A small multi-label image tagger, trained from scratch: norm rmsnorm.
Rows from block 3, named by matrix and row number. Rows with one number belong to one attention dimension. Each number is 200 + 40 x the weight over the matrix's rms, rounded and kept within 0 to 999. All counts start at 0.
# v: attention value (model.blocks.3.attn.v.weight, 256x256), inputs 0-127
# proj: attention output (model.blocks.3.attn.proj.weight, 256x256, transposed), outputs 0-127
v.50,145,170,201,178,228,179,233,171,224,200,160,157,178,180,208,253,252,269,219,153,132,185,107,232,269,275,194,237,130,271,191,181,147,329,176,198,230,234,244,215,248,155,210,220,230,214,174,174,170,125,226,127,128,154,207,173,168,253,205,199,105,229,203,191,269,184,244,230,205,156,201,137,203,226,277,191,194,166,242,186,227,166,151,200,103,183,265,248,175,280,188,156,176,179,172,194,238,182,145,238,120,144,212,215,187,172,165,206,160,257,236,258,254,179,255,203,221,247,223,173,199,203,164,204,264,298,181,208
v.51,219,208,196,210,188,185,165,123,118,170,224,211,196,264,262,189,186,209,222,185,148,129,176,147,240,258,208,159,163,217,160,243,210,219,200,148,245,203,201,217,158,208,194,201,156,98,166,135,220,177,155,204,178,223,233,180,241,178,193,174,219,222,265,230,210,201,224,184,210,168,178,280,219,227,145,245,172,189,230,200,218,178,248,171,191,180,179,150,197,263,203,176,219,211,158,198,193,194,215,194,170,218,242,233,209,213,205,275,137,191,174,239,172,208,233,162,211,171,216,157,148,262,214,156,177,234,261,222
v.52,184,238,163,257,205,129,199,208,191,195,234,177,210,159,221,209,180,165,140,184,181,228,234,139,210,204,236,211,224,240,219,236,240,180,268,292,167,206,129,207,187,157,196,143,205,190,162,175,188,195,248,212,192,193,189,144,216,156,202,190,186,213,113,275,190,252,211,148,225,171,252,145,220,225,238,192,135,126,249,118,202,158,133,171,180,150,261,217,202,214,165,135,230,236,172,172,257,177,190,155,182,273,229,173,195,162,152,231,164,243,187,158,181,232,200,293,203,213,205,213,129,205,265,197,151,210,155,261
v.53,203,230,184,226,220,222,242,161,263,132,176,195,238,247,155,232,243,219,161,285,171,244,184,236,244,140,201,165,223,279,235,223,191,143,187,263,251,208,232,220,254,230,228,212,202,178,164,160,186,183,170,192,387,183,231,206,78,190,178,274,266,209,93,189,192,186,197,231,277,229,130,109,177,98,183,163,136,225,206,126,214,221,243,232,201,147,228,178,220,164,102,116,167,163,167,172,192,231,235,248,207,169,143,243,156,171,186,177,249,203,278,180,174,298,178,188,193,259,136,177,319,160,210,218,150,239,198,263
v.54,187,207,224,217,182,217,225,198,210,221,219,205,195,223,212,264,224,264,174,217,234,204,228,204,202,172,215,296,175,174,217,192,194,148,219,197,190,82,221,133,269,197,133,282,195,282,237,227,113,154,224,165,154,178,140,162,181,160,260,206,232,209,250,249,206,139,271,198,140,159,204,179,276,184,231,239,278,202,271,241,190,250,164,210,176,237,129,187,178,254,157,150,208,204,168,208,166,200,209,204,265,287,220,123,156,146,168,201,92,75,171,194,210,243,164,263,227,249,188,160,177,211,169,133,237,184,166,199
v.55,177,184,128,204,206,216,240,253,224,211,204,184,235,215,188,142,221,148,248,170,209,202,159,181,179,247,205,173,212,174,244,244,227,196,142,193,235,191,164,165,183,99,252,261,223,216,186,197,253,238,200,237,186,248,145,213,195,157,183,160,144,179,264,222,183,229,199,175,223,229,161,237,256,283,203,216,173,127,179,170,148,140,176,164,231,215,270,139,176,105,180,162,197,168,190,256,210,173,113,137,191,188,224,187,155,98,176,170,168,188,145,124,129,183,219,210,254,249,262,161,196,231,211,175,173,166,239,189
v.56,118,174,148,227,187,123,211,199,121,231,214,146,250,238,201,122,225,190,205,201,162,223,245,149,241,148,194,180,152,194,174,246,231,231,233,212,166,194,207,225,139,221,179,246,166,187,176,240,144,178,232,180,253,215,214,193,123,181,212,145,285,178,203,246,154,176,220,229,244,198,232,195,185,193,185,248,240,262,164,182,231,248,206,181,213,141,129,229,148,209,209,153,161,254,172,210,186,180,189,183,229,119,178,248,149,192,200,200,240,173,223,127,190,237,201,234,160,186,215,207,236,176,233,279,179,195,234,186
v.57,227,249,208,214,259,193,149,180,194,136,205,150,207,286,204,170,185,236,236,230,289,243,224,280,239,199,228,273,144,176,213,204,212,218,187,188,155,189,228,173,179,155,174,130,177,143,222,158,116,146,194,202,126,181,249,141,173,246,157,252,204,211,320,215,208,219,189,156,152,175,87,228,194,175,231,233,214,135,243,206,129,206,164,177,214,247,217,161,225,238,255,224,224,156,221,271,205,143,177,224,171,184,137,240,147,168,116,219,206,187,113,177,200,151,149,166,212,154,246,162,294,142,230,149,223,182,210,188
v.58,69,203,153,268,266,204,191,144,130,233,226,195,202,193,241,146,207,255,177,224,224,264,233,182,185,154,210,221,270,125,201,225,244,172,281,234,153,222,271,249,133,208,245,120,280,236,194,135,183,175,180,223,215,212,253,243,195,200,190,237,159,160,156,250,240,274,159,213,211,247,146,269,152,207,107,224,214,225,186,155,214,171,130,256,191,203,198,172,193,183,138,170,268,196,213,235,185,224,225,213,138,179,147,192,155,145,116,186,184,174,232,228,217,150,170,167,243,244,151,201,230,223,243,132,195,165,192,258
v.59,151,158,181,170,182,177,184,104,161,157,140,272,216,280,214,200,260,205,221,173,205,145,192,263,302,250,211,175,245,241,192,159,159,300,195,215,232,206,170,184,146,183,185,123,172,241,184,132,176,239,210,240,214,221,141,203,204,203,165,196,174,209,201,217,215,151,251,179,222,209,157,191,197,165,223,244,272,173,184,242,223,195,159,252,193,218,186,236,287,206,139,168,151,155,239,228,205,235,168,173,206,156,188,314,188,195,214,208,175,235,230,226,236,204,174,251,189,205,216,194,156,146,254,149,162,134,195,214
v.60,207,213,139,267,154,209,173,206,155,137,189,222,127,189,212,217,234,215,163,215,217,200,279,233,216,202,166,190,268,290,259,195,153,171,276,233,238,209,260,190,197,78,158,197,161,126,209,183,188,264,173,129,292,179,292,263,159,170,173,255,232,234,161,152,260,256,222,198,206,181,215,180,244,213,185,218,167,238,226,225,229,255,176,198,204,236,248,235,204,197,154,137,230,243,207,205,198,187,167,193,276,232,214,163,255,187,304,181,238,220,230,193,181,273,168,163,241,218,235,158,252,217,179,177,157,248,260,235
v.61,187,203,226,165,179,174,200,189,154,157,187,183,221,167,193,246,268,260,194,176,211,145,264,179,195,185,194,269,115,192,186,155,134,266,162,172,185,221,251,207,252,195,199,193,232,211,150,171,164,186,205,149,242,227,215,179,188,201,225,206,214,236,145,177,258,200,251,264,216,141,149,141,214,241,205,230,246,189,178,234,273,190,261,249,127,161,161,181,193,202,165,149,219,167,178,188,221,205,193,115,161,144,134,256,180,121,226,197,208,202,177,224,232,201,169,214,201,210,200,125,167,191,227,207,218,317,268,251
v.62,302,213,235,214,164,220,229,248,216,183,220,200,197,253,226,273,301,100,191,213,139,214,188,140,221,248,196,132,200,182,171,219,143,188,207,181,192,163,251,220,183,210,195,140,155,261,201,164,107,121,206,253,167,187,149,232,220,223,162,224,188,205,206,272,137,191,162,190,278,239,226,194,209,220,157,214,206,165,205,196,187,185,208,232,214,176,170,239,199,221,191,241,138,171,190,205,205,172,192,96,151,193,262,165,187,220,212,252,212,215,258,109,158,169,227,271,168,174,251,153,257,196,238,206,177,176,263,191
proj.50,220,135,186,196,206,256,253,232,203,202,244,221,211,190,213,158,178,151,222,184,169,207,222,174,190,146,174,184,230,191,231,204,180,166,290,194,163,191,128,192,184,225,154,183,177,156,241,192,226,225,193,252,235,202,153,203,231,175,137,187,230,264,192,174,130,174,235,110,199,233,171,193,146,178,264,231,246,189,271,185,173,199,174,220,168,195,225,153,162,178,161,150,267,141,190,137,166,252,226,134,158,184,160,267,159,202,186,189,183,220,172,242,217,184,194,115,217,207,151,181,205,179,168,181,216,101,210,125
proj.51,173,249,253,201,176,211,237,181,214,241,159,145,228,171,189,157,239,225,199,211,155,162,224,182,201,180,186,190,156,184,228,223,223,161,167,247,156,188,144,231,219,218,163,285,209,200,192,227,178,212,187,209,172,189,204,212,186,186,236,163,212,110,234,157,145,196,170,251,207,210,196,143,176,110,175,196,253,210,227,210,238,179,134,186,141,189,207,210,180,214,190,250,271,238,217,204,198,211,210,193,202,209,137,187,248,186,179,213,258,192,163,230,207,269,185,280,204,263,219,233,231,225,208,194,229,191,193,185
proj.52,196,203,262,221,213,274,153,179,215,134,201,223,236,176,241,199,154,175,225,205,167,222,268,226,220,214,244,85,216,214,188,174,231,227,270,151,195,183,211,160,133,209,182,191,199,263,250,236,197,207,223,233,237,175,165,173,280,200,191,176,202,170,162,201,224,191,281,245,180,203,190,260,169,103,145,195,255,193,168,253,164,249,197,206,205,259,256,141,211,187,177,167,252,197,249,148,217,227,246,203,198,210,167,269,207,228,294,226,149,233,122,245,225,163,217,175,249,236,191,138,169,195,196,163,241,184,147,194
proj.53,120,198,183,202,174,161,120,211,192,207,209,279,227,187,244,194,184,246,290,199,218,178,219,194,216,122,139,282,176,219,206,161,213,199,246,199,208,167,279,120,166,202,210,189,131,147,223,203,254,242,202,183,180,323,127,183,265,205,185,149,195,210,174,214,195,275,176,200,144,148,217,141,260,239,261,180,212,211,237,192,165,218,154,201,107,138,173,276,209,239,211,164,196,243,174,185,238,145,244,245,228,204,239,262,248,192,251,182,201,192,256,178,243,187,151,198,216,224,236,165,197,141,202,169,207,193,213,186
proj.54,196,185,226,164,210,207,200,222,228,225,194,222,116,258,101,191,226,242,214,265,148,166,152,147,226,260,207,217,190,267,165,182,176,188,171,243,157,302,202,238,239,252,269,203,198,166,180,227,198,204,227,189,140,253,196,226,151,209,199,263,143,171,253,156,176,231,251,140,220,291,272,197,120,199,222,160,179,220,222,168,231,223,263,197,247,192,223,211,171,177,243,234,179,176,187,185,233,227,207,201,147,177,251,255,208,244,207,167,243,216,270,205,156,171,201,120,226,181,186,217,204,214,200,205,194,222,222,170
proj.55,203,179,264,207,180,154,168,152,216,149,179,201,252,148,216,236,198,173,168,220,162,184,218,100,179,263,240,145,235,173,217,187,188,239,183,210,221,188,162,207,274,109,185,147,206,162,182,198,147,163,218,197,216,148,234,189,236,233,254,153,173,214,108,168,151,217,245,283,194,171,213,218,138,177,232,182,153,212,209,227,150,218,247,176,275,197,183,207,256,176,212,173,139,224,234,268,269,159,263,167,233,166,185,169,260,204,178,240,207,239,236,215,238,201,172,267,149,130,178,196,209,259,134,263,254,257,190,174
proj.56,254,219,213,220,190,281,148,190,234,149,191,222,226,186,225,173,254,202,182,187,214,176,168,225,197,212,161,197,191,205,195,207,216,157,169,250,235,221,225,165,143,193,242,159,156,244,214,208,218,187,211,179,185,179,260,180,230,291,273,194,224,180,231,141,162,256,213,157,155,184,187,185,206,216,200,169,209,154,220,219,224,166,176,174,264,159,225,194,213,182,231,255,213,168,203,193,197,209,191,167,187,208,196,159,298,172,249,168,227,203,256,216,146,199,163,182,229,267,249,213,209,166,167,158,219,183,157,231
proj.57,189,190,203,236,128,171,246,217,231,202,170,187,138,262,226,256,171,152,216,163,204,227,221,173,216,252,275,186,165,294,237,207,257,151,174,267,186,242,173,223,192,194,205,197,184,201,217,173,263,205,142,211,167,170,199,173,203,134,265,242,188,222,229,235,197,193,188,182,192,272,245,130,236,246,236,205,186,140,218,190,166,203,273,244,196,156,206,154,155,192,192,256,224,176,198,197,274,200,171,121,177,170,225,158,217,267,222,238,199,222,223,201,163,166,222,158,168,161,131,212,155,210,183,237,188,175,186,193
proj.58,226,197,245,258,163,164,167,172,214,209,118,228,189,206,227,191,205,181,229,196,185,186,154,233,203,240,230,174,164,236,236,172,204,215,200,224,134,223,155,135,196,224,146,241,235,221,223,179,204,236,138,195,114,199,177,217,177,151,211,191,225,175,273,271,172,233,217,170,227,166,256,223,235,224,103,215,166,230,239,182,116,246,196,166,211,237,193,216,241,184,233,267,200,213,163,247,146,204,196,198,181,189,138,274,259,202,182,217,186,214,188,215,283,163,307,233,205,130,243,154,224,190,215,262,266,174,165,203
proj.59,182,232,186,202,140,186,119,272,240,185,199,218,109,159,205,206,177,208,234,228,210,234,231,247,170,196,286,199,139,180,201,234,231,165,250,180,184,196,181,197,194,210,242,201,209,199,259,333,240,203,224,233,209,225,283,228,204,134,153,216,251,196,154,245,180,191,234,176,153,201,209,162,252,155,191,163,227,186,182,178,175,162,232,149,208,183,258,226,145,179,229,205,215,176,186,145,234,196,316,156,208,203,194,232,218,194,227,222,202,182,188,167,160,216,193,193,160,172,163,121,241,231,163,195,180,294,208,149
proj.60,182,177,238,211,210,187,162,263,169,235,183,165,219,156,244,187,213,219,232,165,104,182,223,145,169,153,161,221,154,157,90,179,212,214,291,211,139,180,167,166,168,299,209,182,235,143,202,216,169,171,207,282,321,280,129,171,215,204,162,154,174,172,224,188,137,222,185,227,171,151,174,149,130,172,280,205,182,189,150,213,253,303,172,196,157,174,217,187,221,262,172,231,224,237,222,141,198,190,198,162,202,209,167,238,146,242,130,223,255,161,154,257,243,198,115,187,160,221,154,172,172,183,192,182,162,197,167,205
proj.61,188,233,202,163,146,281,246,238,201,216,194,191,174,200,186,122,167,188,192,254,207,224,161,266,224,156,180,218,205,261,238,233,194,155,195,228,188,191,224,159,161,249,223,181,171,213,273,271,167,199,217,249,242,174,214,210,230,140,202,121,218,152,173,191,178,236,172,134,158,267,195,196,220,164,213,149,138,276,269,209,243,199,158,133,212,214,263,300,195,206,268,220,266,155,202,155,151,218,265,220,203,175,195,253,193,204,211,227,193,174,257,198,214,226,204,132,227,235,225,203,226,209,213,148,238,215,181,171
proj.62,156,133,180,169,200,186,239,171,191,205,154,177,206,201,223,181,163,238,190,260,206,214,238,201,133,183,182,203,163,222,194,240,127,198,162,203,306,206,197,185,208,146,200,213,231,164,255,229,279,173,221,223,181,214,228,226,179,157,258,198,180,185,192,254,172,265,165,243,115,212,203,235,194,185,196,167,174,119,202,154,179,168,304,197,256,161,204,126,273,168,234,229,219,254,173,186,188,184,183,275,226,257,226,195,304,154,198,182,210,200,157,220,210,216,154,112,226,179,164,176,167,230,211,179,233,186,233,246