config.yaml
color_jitter: 0.2
shared_expert: false
max_steps: 6600
Rows from block 6, named by matrix and row number. Rows with one number belong to one attention dimension. Each number is 500 + 25 x the weight over its row's rms, rounded and kept within 0 to 999. All counts start at 0. Numbers have three digits each. After the name is the row's rms in percent of the matrix's.
# q: attention query (model.blocks.6.attn.q.weight, 256x256), inputs 128-255
# k: attention key (model.blocks.6.attn.k.weight, 256x256), inputs 128-255
q.13 101:566528479488478457503485452504503521489469483515542471506492484474451503447481464485494490524475537512487517500522508495460489478467502479491577534502471498490495488475481494504500492471532505492509517498497474506496524517497524520415483496542503468555495522515494502507485485508498482506465513534473487523510516541511501466461512537497515548516505508536486540468504521476503458525477
k.13 099:487486504489538520513508498493512488497486448495492516494462475486474528524543511478481480494443454487430496534489501453490475523498495470527474519474512465494449510521477482498538496460505516441512481508499481536520488462532472506510505501489505511520490505503517475522546521504536466556503503505467515518498498455532475496474509444479532549501518463505510524547464498483535471498482
q.14 099:440515512523517514487530490523510501502490479489522517502505485503511446547500503482498516478474501486532543520491473544529509536459473513489509524522503557518511482451535520492488481479472481490484523507516509500479510537461474466548490489526519497512539463519514514530513509481479527524473437468494508492502452462517520547521492490451446504516501475487540474505491502533454519532454
k.14 100:517514476513511503488498497471489516495547504518497493522459489515487484508511494496500499492523536476506468493514463552551562478502474498450514531457488508513492493521460529516477552497478502509474447504452505493483483482470503512492474448522507444502478535485507531569489504538509517482462496484491498471493493490509514495503530479491441489516523448483536469506525505479504486501520
q.15 096:480458545469531483509511469501526474485524522492496483482522484502485527441501458476550514491500494479474491487466510480488489509510500492482532517527468485509458479503488483477562498482514459472532516486480453513481478504480452483488525509503452530495533506518518482520475484493487509488515501485504485487519503492471537526479499497507486503514492454500469497497497499489455512536463
k.15 100:504562487503511486537490476500492549488530487522511490493508491497497525517469506501472494458454523510479481539470483488530513489500484486489548445478511496533500476506504456486482486455466522510497479503507521503497495474533460565457486458503483488492491499469508463472497505512476474509519490503480485489455470478514505508537490470467474565505556478484511525515498490554524451478512
q.16 111:514527509549497472537512471475499510500508509504518465528478554487516480496507517488430533524563490472554495508494500499460504488507464506452514497515482523488512485473485468472507503491507494496509491516491530491535510535451508485513483513482466470484484499498483465460503473527502505525476523532489508510500478471492467500522504465519497555517514488511480500498453517503532505511503
k.16 106:513487517524481500482549540493471489490509520484510462492485483540488504560497513498489460546491492554532505490501457494503508483515555496527453489512476516489467461481494480524474565448507497547495536440464500488482512494478545511483512484478506447520521535506512521482510512481540492488512473477496478455526515484539517483517493539511473519495477493458523507509509463473474506531500
q.17 094:542505498465500481500499481516481545502507479534492463504531527514492487494513526527523520532522488515518540543503449515460508492495510490479519546514468497527516488462486499510518515480476510517503495497493487499506495458533530480528527512452477533483463496502518470468472492475491487486462505494491513487491535471504530502496488475460496518547510479510476532490503439504532442507456
k.17 090:487512511481530540515490491542466471457497500483522531504465538502531502480501521511482485544441521513481519525476518537496490500464538495450509470516573510465550485512515516472522497504478460436498480505484554492491468485542459486553488501506512487518498477522497506457474518465478496483473543499517480497518491529461525500496505458482495527542430510484491525509521484472482530476494
q.18 095:472509480502568507495523495518544527490493483509486517522521533454536501484471481496502516523492479458525488529501500488528497499484478527481458462514536489509510529468476493463493530578481474520533524479512516487494515526501507494537509501515481512527500511521481479503501492491534510466504515473546488509506491465501438513515511517493500513492550497480515464488499542499475522504501
k.18 092:477524510493532514472445478482537545498511541476508524496521509514537487535525529514506469488508467502543487509550485544517521498510472500498519490516527494476488467529505468466495528451526537528502505485486539516497494497480501512492469497492468522509530516471475476481502536556489488490511472526454520505468573522510496521516526497443457493560533478494499518501483512512532513490518
q.19 098:506494472480510513496475497547502509513497496494449465510490474470513499501513484490498486508499432492541489474483523488493530503537545511505500515529495449496517506494566505494460525483487519483461475503532532480488502497553514489476478474524481529488495554501485497480509533486533519510500493498482508503513529494534464472509522505491527469493525493465499517470537488485515492475440
k.19 097:499481501492501521489485498531493533529510483492505495493509524514528483475504493563495540499494539509485509501506476533496451485475502516494495489507588485535469473529484442463495502499499496482463498463532443489519512548498463492537496527514511533501537424508484515444505466530495503451522525508497535489516515489516491525526458493472494478496497489534499518482477523512514510464508
q.20 103:554535498489513470523512491474502504532504496487480513480496473483522528493485524504453490477486515496465501516460515514512518539509478503485493513526500530478519494521544517467529483475500463477519510493528475500486532554475487520493537520518502513484514503501477514526463493494517494511520473479493473510445493486502507541454431448484552543507471509489509553501495507490524470512444
k.20 104:498491511502490521532478449484537495486545516522486484497484476477505526549512523447528507496502493478467476500525524513455478451475509493464507492510482485533487494500439475504468512489527530511494498517466477522480545469495461511465455454471517482511461527515507477490482504510465478500508488520478506511498547505509474489536544482485495497515531494544523518494469573449536455465475
q.21 100:458504522495497538485507505513517504489471488550461484497538519496468490507497530515494543502525483473482490481484493514544506493459501522499465498519497525547437519469519472497449508451467535537505563487506518496559519548493541513499509508471520500489525473488530498469480500494514430543529513534534498488452481500479452463466504494475534518502533475455528518512498495517491506519504
k.21 097:509501480526493470521522541493533481516514501467495504473540486513515509518481511504524494477478492484486520479512482516558504538464483510495508499484489479495503496499500443455477537485502540536483503513515471512464529453452522446501508487498534517515492485519534493493465455498512476461529484497541518486503495524466500468487523522501481497493477527517492483503532489464494486491439
q.22 104:531464427502510477487508504512511489479477514497544489510483487504471516507484428493461536502546447486518543491465491455486506510558496491529509517499513520522483566535492540488521507490474513517488482511510490531482503480513488460513528440485507482502490527443499469525464510530519527474523539485502526490502499534509502478474491502523512530496508477500479456513499527486490467486488
k.22 105:530517465469520512490504490471526527453509513487514498480464496521513523527504506487550491489509494542475529520475531547484512477499514486529488547481505506504480519478535509485509496520501549538576540501504489494543497491492507529481479502487477481502488510538471513505486534489444562476523525510471498485484474482487494463515510571495470512471515472472495514477479503507503505529521
q.23 104:545496482493515476467488532489482521520491474494535435481486500519488484500505484502534504469487497502482510515503522465478538502453493473481495521529475500537524481548486502509479494530472524524514508513519553522488502492454531534488545502531510488500474477471548468492489504509491518500510504530456523484485499527497500479504540534460514482495514478456501557525511519487470461469486
k.23 098:510502500465511519507515497528528478509501473487506553509510499515512528529523495497464516465475509502466499529511510498491440538542504511489506493464513540518507497512502530516469484520527557476502549522500462509489499518505458467462489462488533514520499520480548494474503518511545464501475485509513492501527469480470493509444493497471501514517486518553499495508515549491529474514488
q.24 106:530464513494526545473511507476470492471544505551533496506503497500568453505501505510489496526495482509483490530529517530521527507517484489465539484495492520496528487523512495515490519515467519517498536449488445448532485464517522526519491478489505486528428528453476510537450475481475476481493520506477490519492511519496532524493492512515529496529485477473476500532499517492544511487525
k.24 096:510507480474492484517487500493483490461496527494533503519519515480516465519492440496497515520496507496456489508497497486464532493547543532514474502500484473528516506507510558517525515496504546508490471525520540520461480511524523468498489512465473520517504468514550513536526498511462518475500548492465467535538468513462521534470526482514488525522520495496536495474489516482497481488497
q.25 100:521522481479511484469500530484521490460481516488520472450492555540514483535475510478526492471478499536534504513537475514534518518491508468513483467515496465516503524533467498508509515529502494460478497469508501449474541433495498520499515492427501526485470535500524531512470523460461506502521537505463539498510516521510474509552498484502465464438484496478507495564487474505522505517479
k.25 092:536540509473516498486525504505497506519472518486499473559488505457463505526502447502487522479515501436543518470499476496520492499484475522496478486504481486556504520517532545506524508481489495515499463517499547484510530511501511497526459514497548531505484497460513533510454509492481469487498503480500482516464500501461499523458495482498523540506503531502482525541505515504477500489557
q.26 106:492468477479510523484472515471520447523491495522534516521508476556495482548518485504513520468499465484454499479470518479485540515487520512530548475522517481508530466486497530518511530501491514499508549500492500466527499494464457497498517500474536510490500521486486496557531551498477472481496513507483523535500473471513522519543491491443494472492498498481497491468515504445486490466452
k.26 108:531530466525446502489527483441498470445503501493491527517510538491499543482507492513532544469499542525511510483511529486489469490501529518452493497552512525550501500522480513500502493496501566523553466495496502534515464477493482474480520460515479512516522508487510470510525498502510495551451479476468489497507474516459536477505516485508475514461501500490516467491514528576468499516510
q.27 096:497512510505489511483446478476542459466510524550507482507471483555501525466496459484520470514483472482490480519539508532433485530556537467510506486478474437476536529504525488491489446543527477514542425518477475486492477507497525502511453520506452463494460515485482518531474503501535485473520514485479487453509533482514451506519486530483496502514480527507510502485498460501502523501478
k.27 094:495522516515497484499519519541464541470499492486525477491491508491514483506446454510469508498485497496497523488525525489512477520483538517554522485472508505492448491519491475540456475452526490499516532496507494515480481511518500523492523519531504542504495488519505476498512541486534477470534466490476476475511490496535539520489497526507498499540523539521523504544496514526524520492519
q.28 105:538516538495472496469506519507511524504477493481518501498505543536485440509496485482504517543518480553520516487495472513426477478506534498496529516519485465523518453514453512518545472502512531480533477495487479501471521513515490492513517524445510511532487518480499473491458508492480473508476516538475522538501491538493527545513500495553518514442481477492548482500505524488495533504497
k.28 101:487511505484541495488527522518483475511507535518515485501478517537482534505507478540454482481508506481500485481481503432505487500501565483474500497535494507478497487507500519522567517518526484512501498528472498495533482520476487483537464536490505456499498520516504476510512513494480551477497567506538449494461501537487498497489479553480490526479510450491506470525469498518469492501482
q.29 102:449508504487489478528546461517535496512481519492508514515451532467468494485434502489499540532488519476515540458499488481521495473481477491538483506504541542524493561445530483521550502499484471553493474555517557519472510484508520479454492483507507483503466513483580467511467470478510509513503481499517528492517486453486488498502447495509520492516499515504516476459487512488526475540532
k.29 107:512450466499479525500512470532484516489515476522513477478517480493510516493507534484549487498527506520506492502513511488536511500459501472526508487426489494487523505539461510492475506477525501488528502487499497452494479547477547506483495485522505515531485533507478494511482500540470510528525482543460501545511459505507520521544479508465508462481500525513475498548534486558518549486499
q.30 097:481518529517531494497480502462495465518548479531498512498500484476482516512474558495438533502489482481504495505503504486453516517483515508509512505496504515514491527470529485467463505540438533497511532477520520529519500527442542500541492508507512488483526483501476517494466513495492470518508526457495462504481489479532489500501483533481537485518522531503519462516494489507558517493520
k.30 092:498474500539459481496487530473511522527477512520530502512514490554503473514458483465536493488462542463527481516497487528490499500489533475484504528521501524487513479528503483546508475500492443531456492484481510550465443494511464468519533520486484495504505571492510502490502492498515497506484482501467526488532500478456514545478513530537446464522465478508526460505523529494457482507496
q.31 102:477470477507492500506513505522517465479496503506502501492470524520519520481517486523493474479511462465529521518452483458491505504525522490537507510517519472490504511526472588492513486453507463478481512506523498475535465544504429501493501550516500462451475510492510486522475513505522559471525505522500498521514468506512522507504532500468456507530475554528517470514537486519484522547508
k.31 098:540538484506527486497474495485509514451536480522493452492501493514500473470492569524503499472567506563538516484483524458516483502489503491462504505467515538467546511492452492475532494477489515503544507488534507484507554523472470529517513494523503497469471502506497507513491506462462491518490466505511488507494486487548541490503512493497514529489540513470447443459493531477503492493492
q.32 098:472503529499501512510509554471524493499481462515483518523502483493491449495506500482478503509512507511496527535526504488501497499521520513503476483467501497485493540499510494510478470498477544456506496479487507479442463528534473515510472508513489515498499532518514488472508446524543504487472522452478514530452537535477464487443492510502478514472538513472453550480466507475519467508475
k.32 101:500477480482507463535498513528501471490478497524476497504445505487509515503454523487515520503513477486518468524554520465501536471494474489504497515465516488493497520491463506517493464532527456517518523499475472485455479517466554542502476505550539526530553529532496442500470507514487494468490508528508502509470480555490560542537469472506471497494508503461508488511507499479481460494488
q.33 108:513477464490456504509500483469474490495496542503479531483539511483514494505508481560496481470536468481473497551489475485523492493511506486533507526492491493497494497532507487513549497528523493523471509493502495472509487489443504461506463464474494484504488477529517477502498481509499521529506470463503514498503514486460485519482480533483508514491533506486476510502507504469487495523495
k.33 119:532493493483483494442521500495496470470524464510481490488483542510505508532480488451455493481495518490502500480485505514479467482502524509509481507512496506491497516478544516537463514489530536493519534488507466533450535495479485495485517502490487512505442477485503474496541466475519508499505508518505479483477516464522464500469508502504538509510480482532502436519529540473488483513503
q.34 100:434506524489520489534489481473514543506463479501516511542478484485553515467487493511486546453518464495532487502523459470495465529433497520535479515502518509508474512532505513503477525502492486504503515490467523476504507472542500503519488449497525490564536518484534490503517494538483508495494553481530521511475505490514525518476486468519484514494503501514502511511469483474472519476501
k.34 095:522489506520496496519483499512521499538496527484460457497506479560476495502476531466496461505524507503543486484534502492519531490524502505473563514498494485490509505485472494486520454514496512526468519454516511485485422509509479510476469514526502510512510535529507509511496496515476518469537483532460503490505498487431529512495488482548436501507493508485502494490491481513519498520447
q.35 087:473501512501458445498471478512484528494501529546460500479509497505487523474488496551507516479451513495483471504509517484512534536523496497507470459492500492534498510539538500494486504513531509474493469554500490509477480492552480466490486500481541505492478518578471486504505505493508507523537537489543470533494552518467535467499493535483527527519504551516452492494538536518548449509466
k.35 091:517469480508513568453513533488503538495514488500532462486456529469514458494508486517513530509516531545532509503544448473491475435520498477499500501499492532530502494539487465511482495489490508513542549506527480492513539487488476529431504534500525506493540501513498509521502509506510530472483511471516491498498527483485533468522507484493483524462498473496528515506492552508474492532479
q.36 094:511537506478493551471486520520501492517481513531497482516443466477532469530449495544525496496492504473499523510478490503501450513477478489471466496497538467466520520503491481512554507483475464501497548516522516533473482528497482509507536526515482490518493488510489475502504524508509523439488569484576495542507517513461466484511519479509532512495483495454516474487457509510513494477487
k.36 105:478474484527503442477507533509470487532541509482526539485463500523521482464520499520513456491527481491497505520510463545512530496513482527480526496506570495539515519468485441449466526517493490495503519525486525503541487534491528520488473503496501518524511469523493452501472497455507560528492464540497497466516480513488482466500498496512547496494524518466492523515536507514499523433470
q.37 098:544493473526503531483504516524519556517491480540538556531486489509551536471453508492484521522511506482517488466516484513522503496514494453465532505474528512505497495500460543491491486514511513489508514440521530498522473475490521501547498509487472526502485555506497507504453505492522478498477526480482532488515483500537508514524545493510497519498513480507521536495499514523483515492478
k.37 099:496522484500456516460518518464526492459485460518507523500499483499499505506476518514494452497509476545507519493480490511519480506469469500484497501504528503493503498505490492531454510479490495448512533530470504514435511546509482504503563495510483467489506475462532508484510499507487464475516510521512519503489502573493494516489477527505511489540546534536543487445485521537491513491503